config.yaml
model: "self-supervised image encoder"
dataset: "crops of objects in photos (Visual Genome)"
train_examples: 123503
image_size: 32
crop_scale_min: 0.3
horizontal_flip: true
color_jitter: 0.6
method: "moco_v3"
arch: "repvgg"
norm: "batchnorm"
activation: "leaky_relu"
depths: [2, 2, 2, 2]
kernel_size: 3
stem: "deep"
widths: [64, 112, 192, 336]
projector_hidden: 1024
projector_out: 256
projector_hidden_layers: 1
temperature: 0.2
target_momentum: 0.996
init: "torch_default"
optimizer: "adamw"
lr: 0.0014
beta1: 0.95
beta2: 0.999
eps: 1e-08
steps: 13800
batch_size: 256
epochs: 28.6
lr_schedule: "cosine"
final_lr_fraction: 0
warmup_steps: 690
weight_decay: 0.0
Rows from block 3 of a small self-supervised image encoder, named by matrix and row number. Rows with one number belong to one channel. Each number is 128 + 24 x the weight over its row's rms, rounded and kept within 0 to 255. All counts start at 0. Numbers have three digits each.
After each channel's rows are labels from the 100 images, of 14848, where the channel reaches its highest value: "colour at peak" is the nearest of a few named colours to the mean colour under the peak. Only what is clearly more common there than usual is listed. The data: crops of objects in photos (Visual Genome).
# c3: 3x3 conv (model.blocks.3.c3.weight, 112x112x3x3, each kernel summed), inputs 0-111
# c1: pointwise conv (model.blocks.3.c1.weight, 112x112x1x1), inputs 0-111

c3.13:151089099115161078150129131136111101119122098121131153076102129092113120136095141118077142132122080128127142110117124117131180164069116151140122144149118077145110153165125152140096158128162137115136134143143125136170111152126143133135117119135100070173118098138153136132122158153107125071122134075139130111114111111163102138141114114112
c1.13:110100136123149111162088109107130154102128097068147168141084112130111141145118155152121110138095142173149151104117157096143166157090173143108120142129169143123116097154117102148074143149163162135128102130132141141131123096119121148114110163117148140122178089128142154161154156107120097152146135119148149131086108093119117131101114158108
colour at peak: black

c3.4:112082134089087113094124119106104122105087123102139157128120107130146111097127123158135139165100112140133105153107126126124102088119097123120128108083174093095133108118093135081137095121151154115126112117100100146115156114141112114146128090126130099118088100149153095055161096127116123066135113099104122116117112136152138136118096121165
c1.4:148087131152078113150171109150124092129116135129131100132142127127140138150125123100116105157133114119127095086165093108132092115129099127121127156127063138151101169117111140100159144129115129126132167099102091114120114103152143114126186148152119136130061122097129085114115089123138154135121143114096137136136101114159126133128136124208
colour at peak: white

c3.63:166173110152127151117123120110108112144148124149118097133148136163122115139108106080146133154147150102109132157083126144118096110111146106086081118118104154129179107139114126094169138160108097090098112126076151132116142099165134117110102085166115155138131145138098131113120138081097140074079116110144139117132148116115111120097123159122
c1.63:118105140133130120134127147082149138135109127123149126133112083155135105129169141138115146118055114120113086148101151098127134137138119112133117134116093105092098121103118115105123117174104109113120112131133163160144134074142155153170115125129153145110163141140124125104154190155099083102111088091081089126155150140165140107127138160101
colour at peak: black

c3.103:114155085176118146115132108121107112098187097128137118094150087114108127080162091101114106157132155148094134127135136126096092125127118139126151102158163143125135132107116089094141083168106081079106135144103119125123110134138150168121109142089125125158133120142175132100119118150114117150112156108125140083092101126145093116108133145119
c1.103:133100122100150104103128157126126130119122100137096136133109138143112158148087100129119177111103133099103164114122106186157104116130126162148105133100122173101117104132156119108141143119105114158117122123118156096148132122090167156152104168111143108122119106145141120128136109127125144080172136121163158086115150120111121095148142032129
colour at peak: pink

c3.15:134100084094135059117118086121138104117146088121147174059119112140112133089130104144102147140131106112125139140107112124136133105102102130130140136106141076144137129126131157136106103136123125154120132185134096124140169121149109131124127112154081051151103107107122126133122144166103123070103119109134114145115104111134133123144086129136
c1.15:149106114085137099160119145152105126111117116078149123080129114127137125137122118116135107112099146130081166123117093148163153127127155105147144143079152135116137130108138123107146118131138109148098108120049127103150132133159063144089124139138156094105116098077141122118112123136158122117111173123133128119115117059145081127118102143115
colour at peak: grey

c3.39:140131103143135125074125102100103110107140085147183141118111098112109097097156097145134110179126150159104124144090125116091089095091126167116143088133169112105166129101110112101141132137127105091091117162116124148124114131141133192104102112085128108160142113139160111092121116098128129128118128123134120100108109136153103104081127123133
c1.39:144149159140148164122137119098141107169106093145115110140135139112120094139143129135145120145133155098112165121147091165134181143139093138159133117172082149130134072115126129125121152139101157132094099111157126086119118125096136076147112151130147120141135126150122135142121154114142103091131143108114155115138132176133118065121149049109
colour at peak: grey

c3.111:137137156123104123117121173131102129122090168119105101151114133122119145140098108099119115114108137117130114109114137107149107128120120146150121133143138157111124140148128143153113133114116083071107133086079082129121117124100158128122127143145153178078114133137144114093132087105143098149137155115104184038076096111111135111104114139149
c1.111:141111116105138125149121153104099154111139149128102130122114118125120103098115128146135098148092105119103153097135104078160121151131153153103111151134155118126129145137100145157108102111117130084103149134058096109127122116090064119080124096116152136108128100121111122092148123140144113122097109151140127074061081104151148148083125129129
colour at peak: black

c3.100:128149150142098087112123136147129139139105132112089109111111128084115116095107124129121112141127192117126147139100158144124149128097140146130135101112111054143136148137111078104095150169151151127117135088134121139092048137109149131136112139091122085132119121146139107122113144152099098129121107119090128110112127139167180097118149138084
c1.100:107174095182123082130135122134117161101168154116143107116147110094110112127141109136165104117138148135131160118158126123112113088111143091151127128134123132164158124154094140160101151151088101115088142149158109129150132138115156145121119181125147111124148099087149107118159080126120100136137112123126081102147089101117110149062130145143
colour at peak: pink; white

c3.29:165115106095146113113130148070145113151092129154111095096172113128160157135088126117129139121144108132128122110122125152152113132158078122152138112099082141116109126068143147143152123133131111121150126143142175134147145154116142111163116137161093164122091159139113099106134134142132121118175138093059104153142142158120148087158133121164
c1.29:135115138085110088120082124098131159109100151133115096110118078134118105122104104149162102097079090101128114121134110113129108103162153117110111091091143105100087090081112156123136099094119114132109077115151154151100125137125097123112114117129128134078135137106130094084153097138112090114133152105082131115125101107105126141144107128139
colour at peak: black

c3.27:096110107129156142128176139136139122116130097158139125110119146064134117138127108104104117121130130072102085094128104138098077125114096119102143154120097119152140106133134125124121160146176115135140127069103116148142086161119106133122178092144102085123092169116112094156096162129123160118136121082114120126091120124154144114121102138116
c1.27:105105118090133120128168166129122123115106126119140148094117096078123082133187139088122140105097135134108123169133112095116053139104148123085109150112112130128176146078100085087135169151128145112124150113116128120114100125094122153114127108106156116114138133123141132136099131151131111167130117128151094133086128129177134123092107152139
colour at peak: black

c3.41:165136072118114142112147161094118109106129122152136139111149124118107117096124104120132072129116135165114172122118139132112130152153110147173147131127111106142125066098136123116139090144137110104125090119181074130126131176126141136105151119158126133170118114137159114134154132079128125131089129094118113077128132092175073122139104139112
c1.41:133117141125142155104105142127130158182103123111135136124141157121138112150114118110115098143098091094116157147110140155119153152104128145117096132116110138140105096140127148121122077115148153127131117090127121133161100053115091131097149083139136120118126130149109089123156134173136101121074157102137118084097142155176141129113097068091
colour at peak: black

c3.37:135118136143132133142130130151130126168116136109167127089135147116126059145106125125143114133119163147080134117141123121127159150146112082107147176153122132143141154095071140117122143100101146091111139090110169111136119125111096122152115173136133161109107113158116120077129119091124102189154146110126139113159144071081144124102108110138
c1.37:119103128108151121110125097097140159126108115125174155106129104070096041127102129114133125123079118157105104098099111113101164141137121091139109166098124148084142130120114120119152148099112144102120086113122107135097113137124099122152124105140114152117147093131139094107129131134119067149135116110129112074149121084116158157117129133145
colour at peak: white; pink

c3.96:143091169124164147118152145099148138135064143103150095168137112106155099160110124100132116129115101127118107124103134128145121127127104115129145124094110178092105105143144119150131107108144107109097135101092154161144087069102133126138150107138137196070130111109152132108140149103128150143160135076088102103135122137134138107139126117148
c1.96:092101149137147087130138089119127161091109115135150114135123087137087124078152134158143140138139104144147117120092102092139124102083156119127107141091124096108117133091139162121076156105144122098105124153132127141140101092136092167138142111137173109137174115107143112114110162123117149128124148099123100095136113136193146146132104173153
colour at peak: black

c3.40:137137099099129137122118126071144104137117144142152164109146123132106138094116131135110135131104137105161132145089132108152156111120090170192135118119116059146106107120100146130068101154163172143133121136141132131116152126143124124171150115172115070149114106171124150108117159155127116093114129114100137121118123187151135111124154148133
c1.40:142166100137133151155085145110112158123127164125128118110122125109064077108132107135151121137119175103153131144091132136109124093128113153124084089132189130141136122154107099129118095123077126126127142134138152156101156126143111121131110161118153155107154102112177126122126096146085106127105116179130169101163082112104123126102127147120
colour at peak: pink; white

c3.99:116103124131150153104096132099141138156165126111162140151118126135124159114125128094107112142098117091140113145132123143156139132144114098137092219127090161159085102177121138135163091160123138112132115106120147144109173119117087121116142091167153156156134140125099106160133101105105114140183104094120140123098159127136105119134115100106
c1.99:146072117116116159147139139092116136127139107078151139091113104130153140099135155114160098116093144122115149144100144118144079090134140147098137151097152105102148096118133101117147112112174141107114106105071121133103116075131092180081137062156120140124137106111122097115119107137136120133151124147129135108100113103107137155119116113088
colour at peak: white; pink

c3.72:102096126081100135123128153107152117118162098137142165105116093108107133059140132131122106093128129137144124153108126089138131111106116134096124121131132060126152139118103127105083151128125167139126138109115121103124112112186130118108136109100128112175097101123112121107110145162120145137041127110125175109091102116166134118140142144121
c1.72:139140129061133141171114132133116154151150126154109154109108103163109135133111130152139125148112093120110166105094114112190135164119097124175095133128109133162079135157120109141082142106129093115119096159132126082126095140188162082160139144102160149119113097140155106141106132147138113118104164135133134143135103140150117128124122098111
colour at peak: grey

c3.102:123139128148148122144150100107098095134131063108167166122143092146171117090159122100131089156114090138107141145108102147119111105108112094111125132099124128099155125120108105069143086172164153126109121152113105146141130113119105131142156089102107136129107146140164113099109122169136134111100120118130131106129142148130071121117061147127
c1.102:107080136155175150158095113074120072146086123145119145122102109156130145125118122155129099151132123145149108092145128117137082103116096099127079127102080154130091107089141117131125136082156106105103125124135142123137115138100108149158120119081115153130106112130147093151117165116113095097155139109135095145118129106087105087129141110137
colour at peak: black

c3.56:097142153095152100148150179148102084106115139129099070121130089127148141143118157116125154097118141122138129125157159127108097119152099130136114109126097138125108140098107088104144195098113110133133107109134164120104110136133139123143118147125111180107087116088158139131103143120073160141170119083075125122148128102116136113159134151118
c1.56:095143132094152093138097126129113144076146101122121110121063116108120104101135143148132151109070112111127126164145145130130093109119150086127105102129126121110133108095094080104131161096126132144101073110153128127095130131141142164135113160061140107141151127097120111158097140136078103126108120125134150127112118083128126121129117167088
colour at peak: black

c3.11:181145134131107132155130141092143134112111140126135113149144172133128145181116107111104104128138144097115111121138080115113185159159115124119103145150099155117126116112143149135099097128161113149153185109116126122178122119134136075118150096149146183116111152096151157153132140145165143111092103122095130066116119137130121103175134118129
c1.11:146112159086122105125101097114116134121119098096119099127091114123110131117136092140154101130102112128097108129127116080115142127100127129094118113128131134137128088118119119112105117116164142122109116105109119156146131055096102126089115097138144159146156150100130138137160134162153088119089112098107115044103088117159126174139106099103
colour at peak: black

c3.38:107088145159090100116166112123130123131125084127098105127089148084138129144127128106121142111135122105134091131116140136055115135104112116070139093129096117104123139122129124147139147163136114153129132052139138128145053124086123115129101125105116106114111148112106112159103142117120139130110049102103129155120125126111145111146122122110
c1.38:080086161127072138135119169121147157119119120102108143119081107105090133146148148114139160128143131122126089143134123127063153168108164124070118113132142120098129126088152126154108127153100134110121117076124093136116100136106081138126097140088126137157132118146136095147125117159145094137084093103128145122102116113120107101142105159125
colour at peak: black

c3.52:108126127116112118134091139181144110111175119128100124127106137119114084117142123115145118145093145156119145116154144125119144162115127176149121126138140129128110159124110099137108105154154115111119077117101128099118155112111111131103152167138122166118126143122085111081159174094123120143106194135148185120116133045155107132123107114106
c1.52:122130156117151130123144114169167116102146177129106115125139139118159099103172157079100145125124113120105112086179108132148122156115120130116130102159101109138104131067080113153151154137114076092088125114097120119102129159100152142114147175107077161135148161147122141108149124122134145138115153108108135105111123105149141103102154156137
colour at peak: white; pink

c3.77:155113116096128137093138155039138120142105085119134122110147113089139124124098152112121133101132084137125096137099149119092140137130112150111142104124104112115113093097120147146140157143139123112106118134123147139156077129093137128147141103163122133143128117162122125070147140140145118075125147085062087132161151154160153105147127107135
c1.77:126126120152114134087124133060113120117091099120123131137151119105103086112140147142126111141112123097097116138109138101100153142166136153132167078106122126125125110082133125135131159150149134071120104148124101146133122152103107147105136123158140132117165079144136152062163121160096076157137088147094107114164132117137153123091135112114
colour at peak: black

c3.51:102064133100145158109164167166143110133084141128104118144106146119136110162130087114110148145123126104127097091093131094084153144138143112130132065104126155117131114129123103115112120061128119122113131100127116141150122092144167127124128145130150141101122128097127134131128143112083166139130114091120070121101092143109176118154130091144
c1.51:070146115133148113118138132170146075086122125164123110118091104105102114107123140159096150164120133103142058118150091085094121119072156119132141089122142096163135168140118124128122152123145103110101140143157106136133110141141126147130115157081125136148125097102152135099118166144103123109103147114098131141124105129170160151128116113163
colour at peak: pink

c3.88:139163101102133139102106155170140113109161147103142104068148150120142103111109121125144137101121148123084132118126100119143087092115149101134170096104144089122152127148129081096112113121186133141128133074108132109112148126133110141099152143141126099086125088131105135149134130107101126147163131173160126138137110076099117136078141133097
c1.88:138106140141145137126138164166143110069144120115155101094132136129119124101155106135109106096145150145123158137107107116173079108101185111105170097143134100122164129136113110128138134149200170152142122148101148127130107120128150141094160144089153126119141092099126099128152117107150144151139126147122108117134077091111141144081162118126
colour at peak: pink

c3.94:096143126170157129139131099145132160126166133114142225154117144129131134176153103111149141136104116102130152140144194124128132131157085091142136125138177167155110128127141132133133101147126140134115093167162120152089145105121123098138093127136131171096164126122105162148113109134138102162172115111145131131127109138120131108093112128111
c1.94:113119076139128126162171135163111140152156130151164201126106118121110138147143094127128110108131124140120134170143178112131111093083159136098122131147164154153128146171115103140140138157171149130143143150132123171105124099121123177116103124150137150128140130123137147139104088134118111130163130156172119139081128121176115136099149177121
colour at peak: white

c3.80:146126137150100144083114192125145115153097171116121100160134129151128137176121157090118079146119149115126101106126132142122116138169114118143106093097093159139135135106163110142150128135092125121109101089081143118098142116127133111097125136168115201072114102134128116156148134074133139128114159132102148098133119120110119099148130134130
c1.80:131091120102088108081108125122138154152136131129140119102091106107124108133153146139115135130055155116149097128099133140106084119101142113091128091067148108090140116118135079087115136115111147098112081129119142140100113086106104121129132133108151119102145089103142097120144142117150141137122157128098128139095109125146090151101105144070
colour at peak: black

c3.46:159126103123108160139150165123142148131144109123121120147163142079130106134130170150113097079167147154173144125092175112166129179084135138167107135123109095103150125105129109143109151139165138156106164061125159114141074159127142138125161137128141126131107125133152122113147140143148157123111176109134143132118121083153097107130132142124
c1.46:127123141117124120139079141138137112143149085112123149083101085120093112154124146167121098152090067150133103138113162099118122130116124136140122105134147138130070114133148114105135138076090096107122089132178162149122142168100162127153115159120142158101144103135136094093134126124104054153090143136113133105143134116119123128137128103126
colour at peak: black

c3.5:139110135111099149103113113093151095115125071115093118118138107086100095091109156126099123102141120100132102104127131101104152149100067120142125107103128083106108137106091139094087130128116120118121148063123099112143091146112099102132137107102133088114073108114133097111101136117108132110088104094109164120139117136124105102146129111108
c1.5:150129156114086089110107171126167099100132136128102107102118140104089103101156165156147104114129157159151130115101140069119134130106143099111108085136174111090082144098117117129064114131149109133124130097151148090137094125123087113109111141107165129111131101110130115126154163129141130127094145125107182149138118099163121135124132136119
colour at peak: white; pink

c3.105:124164160117145134093081143152148090144202135095100133128133105112098114124121114139103136152070107109134140121119108112129153164098111127121127097134118130119101130122141140105096139125114128080121105081108152077112121109144161103143135140101129127164103111191112123130111147133125103100106145084125146076145117119139124073127098107113
c1.105:084151129115095131096092150137145127080142165110122125120122141115125122108109137156110142148085115112093099105094105085124090121133179121083139047103136096114157093143096121125132115119113129143153105117107100126115132170103148135116139161106157153116150125110106154115134116135142097123124138172098092093107111101092099119104147146117
colour at peak: pink; white

c3.54:118116111133134113110133131122092113117116138128123202101117091123120154095119125146110138140118110121119146157137119127125106111156106188141130109101129039135139134180087159098118151130170145110128110119125095129131141137137129122169126127140123080182129115203138141114143083162127130103124132111110148132126134155177157115132123126114
c1.54:118106113132137085157134154122087139112129125123108137135128135093094144083160136129128146147123154110107171125113141151104111082161127141138135116085151123151161133170097145066128139110153109100118115186116121147151148125155153108156106149144145141130126091162136156086130105116092154123128121168157162102106069151133119167120101156132
colour at peak: white; pink

c3.85:121121130155097096113127120132092126102155079104143131120116093126113126105168115114126119173110136152085125134096120150109100089117102142069116129110151157121194128114118108078155114159106117112094093166092095114131117127130104161107073126112142119145127105142119123104121106152132102131131131109114154120091134111175118151135066132121
c1.85:139128153111146117097119169142100113138130139159108104144161146138153166092125116122135145165149116093101115120134115141118131144120109147103131118127073137129127074134128134106191189116101105100124107093097133071132135158105132081119139168148123132142083107140101085142140121104145096078149117097112131154100112108133145104129131096111
colour at peak: grey

c3.106:098117102143162123135103132145108114146177151101128089132100138175113113137136152073103153169115103143117129134149105149135109166154116097141088121144109146132145140132123097103160164114123143142129091138147111114113144154143131118137090146157121182138093126118106184120123124163120152087084104133133170086099116082136156101149126134104
c1.106:111150089127116146137126158128072160109149148090131092144084148137104123148126115111141119138101155108079105104142133135154151128102120133115086107120140110126163122120094072073103147091098141119103117105126123125133095122113145100095130122141107147110093100108108131121152133156104140123095171115142130095081103090159077103139101146115
colour at peak: black

c3.2:134092163164120139112098160111139107101103112119083108086082107121166086170105110151126127156101131117082089103143157131074076109131136162123137147139109138140131125091084095123122134119146129124097092078123108169119139143118143134120131159103147119108126110107148108097100125088120137137135161129121115131103112088109103114108130095109
c1.2:165118131123131101130116131129097147152104156094138105109088106154124105135136151134149133185135127099079158155106145160135176184148131122163129143149113132116135150156114080103149151077115147134132095133113123134098162099110112126091136130168143118097115144152123151126132105159144172129124139167132096068118166145134091124155110139114
colour at peak: black

c3.1:117112141145112165115093108120120163156099146100147084172116134105157151161110101093122093104110113120117135092182141156125132142154126127137147131147072127140119141125112121117144080135120153119122117080125140063114105100084142130149146146144109123081086138139072128137112099074153116127169141147134135158141158130128114116128152110137
c1.1:101060136093128143081097109130140107151108092094161123153128105137114119123087135125104106095077095134120123095162108161138133156132120090130146148147100122114136089135101127089126156129153160150112101085112137109097133110094145115128170137159105113091083129130086112119104118105132145111166108141111111178136145152107126137140143111116
colour at peak: pink

c3.25:138123146120131122129095111122156080167139121156127107139132141145128112124123148056092147140142111120150134098129120128133174155126099163150149130172067110119100083128094135131150118166125132119131187175157110113153133124135144118124143142162110089155105154081154107103104137144137090133155125128106147121135144121151158084164125106161
c1.25:136137155128108156125091107145161141114123122140129107133123093098102058131099165089141110143107144131119096090115123095094139131132115102105145135158136129120107086114084112145130132122083069089090162159143117110151096127135088132126103137115156132128136148101151100074128110146123105153161116126137159124126138060154128111128110129100
colour at peak: pink; white

c3.70:139096119117163116141140124111116130131130084147169161099135144132095121083122135150102115139147142144133132135066103126105121123084140148114121133110142094107145122156107148138096183127181103138142135177147121147155110128139110142126116094118140074192140100143133150092124101160155121076114116115132072117152099149155112131108123151116
c1.70:132148126135141148099166138098134130162087116170158149133166140150138152117087147130096156159146112132143118162105139179111135155167092135142154124104101114125110113156099167118099168160147151130142097131146105124161146138139163100128115126156136115152100084160132172114127151136137155075112116116075088120164147170133146130128114132131
colour at peak: black

c3.79:105129158122094164128150186143124151113136115127125096119132131118146100125120129127155103147129178103092120115115095100106124153099119101128154133140148164126130150085146076086096187130105136156113144104108110088139121117135137109080116137091140164146125079078123123150106119135110139116086163089115135127102111078138102118104140124122
c1.79:132121140084126134135112148104103138138141105177127084142148149104138117079143171152098109121112106122111172118147122107111168164122136097166133165149090137113116107139151097162130163127150132147109136108143140082117111121128133086145175134126168135174144150155087091113102135127166106096104140082136117152109111110140090136137126127088
colour at peak: pink

c3.76:137182112139103117099120123145136106128191077135168149062128121121146102131102120099141141163123098110065092115099106160098148098084101108167146145136114120157095120123116121082120113111142133130114121112103098134114160117155118103126128116150121086160123103125127117143139140155102109090074106116101142114131122127147120106122102120109
c1.76:091101154106116139095162108102130116126105103125145158158110150128125114128116159150123175155100136121140110130116132122132120113089115128176154120172145154132133097093154113142098141161146166145110150102153115133145169086179141114147145132143178144163167085126135105163097156113146093137107144074096110136163110114108130098120146109148
colour at peak: black

c3.21:144128124084161123110110151078125127127155100132074126112109113122087160105131141091120160076115098129150119116096121091170138112097143124141102122109100092090133127126131135132128148148098146102083150150130128082110138107177137115125103118120143106139098111160155105131121090178100097160111154118155131135104100105077146099116122124118
c1.21:077162161087129137089109156137089134119197133141144100122127130065146155113130152148138119131103123141122107180088149094085103129133138110134102080092132115102117130128151112128134164096112124150086116130158121095131153129105123090100120141130106113079104105124121117151119097133086127092103114146126130100126143128149157143148154131107
colour at peak: pink

c3.91:131144105151109155129100105111155108104132152155122133106145118116113165136108096078136122127142078136134134107184123151116123146162114135129110123171112086162124130108101131101113148097128120098158103163126115132139150118150132112098110103167129160148137124097128172166105100156117182105081120114098125095135126102131121081139193106110
c1.91:065108105079139149130119165123098146110132133119089154107100149089138133097115108153168109139114123097115107164158139130085134127143125158091091096138117119123157106112139109069112143109141152134154053123117120133100111121100097130083131093136126140103128122081091159169120135126111149156112109138130126100127160126128103130128127106119
colour at peak: black

c3.44:126094149125163143090150171119149107135101147139147103102160132118162134129124145092119135140143099134097112143130084127116085165147118136114151128118099139142140130145131134130133163055138131105146127067038125142140107128128087143109149064117140144131123152114106099146098143133109157135146138112126080094131136112149122102150127125113
c1.44:098090121117156164141149174115131083135102139159120143088134111125146122150106151148128160155145139134131121119158145167112088160151087167116118130110127125133123126125157149120163170094139165123147152058055153129171129134102122118115163113155119125153121164111102125117121121112134129151124108132109127154165167098144143082151128110124
colour at peak: grey

c3.18:138161163192119106165129103078153154115116153124074134150117144167123137131127123095127125174111079108124108119144133144153136154120070170113113130151116131143102155140137188129157153126128137147125095146143135114117152115143117070139119118139137170177164181172139120129117101112158116141123106117113132123128128143124116102115147103123
c1.18:137155122153120098148146090146128139081129146125101194120115142144101112082164101147132113185104118125138076158098182138122110094097119159112095082103144114136130175126153118095124133133128131127104098164136168127105163084136096166098116144136135141157142168153146141110132136135126137180114112135138137117109125130121123147125131158122
colour at peak: pink

c3.31:121101089173136104113128084136111094108099121091158189104135121096122112125149106171107146118136142114110116125145113130085109131163092139080103121123121099113140140117082137101151101125132154107113135113141083143115095116135121139125121116100111050129124108142129105086111136103150167112173079110126088111126118148150127125122098120136
c1.31:116108119158131162170126101128143142166133117112161117131138109077143101135108101114123116119098191142106145142143094125136132171146112118109136139138094166109147142111088107139155136091110146126112155089088103146146085091147084121115162115093122158115092134123162123107124082126165153123149119124157109127072099105157110140123102132149
colour at peak: white

c3.35:118139104127108130127120101079110133117147134115108140126132131094113106063155137139143097114111131152144117137137131115121120092142146092147100145144125077091161098083132106095119087153174154116102132095132068135126125162122110145116146075124101095160129106111168121118157141097145124141114079117116109072106130104151129135106089143110
c1.35:109119120153152141172154132095131160150113114122090121115148160139147145126100129082122126146109142096101112126181115141167155141152082120174136181155091139145110125137146137132154111110148150112152158124101135099156119084139145126146125085149136139124130141187150091135102148133163110124117181080144135096139148177119116104116134110126
colour at peak: pink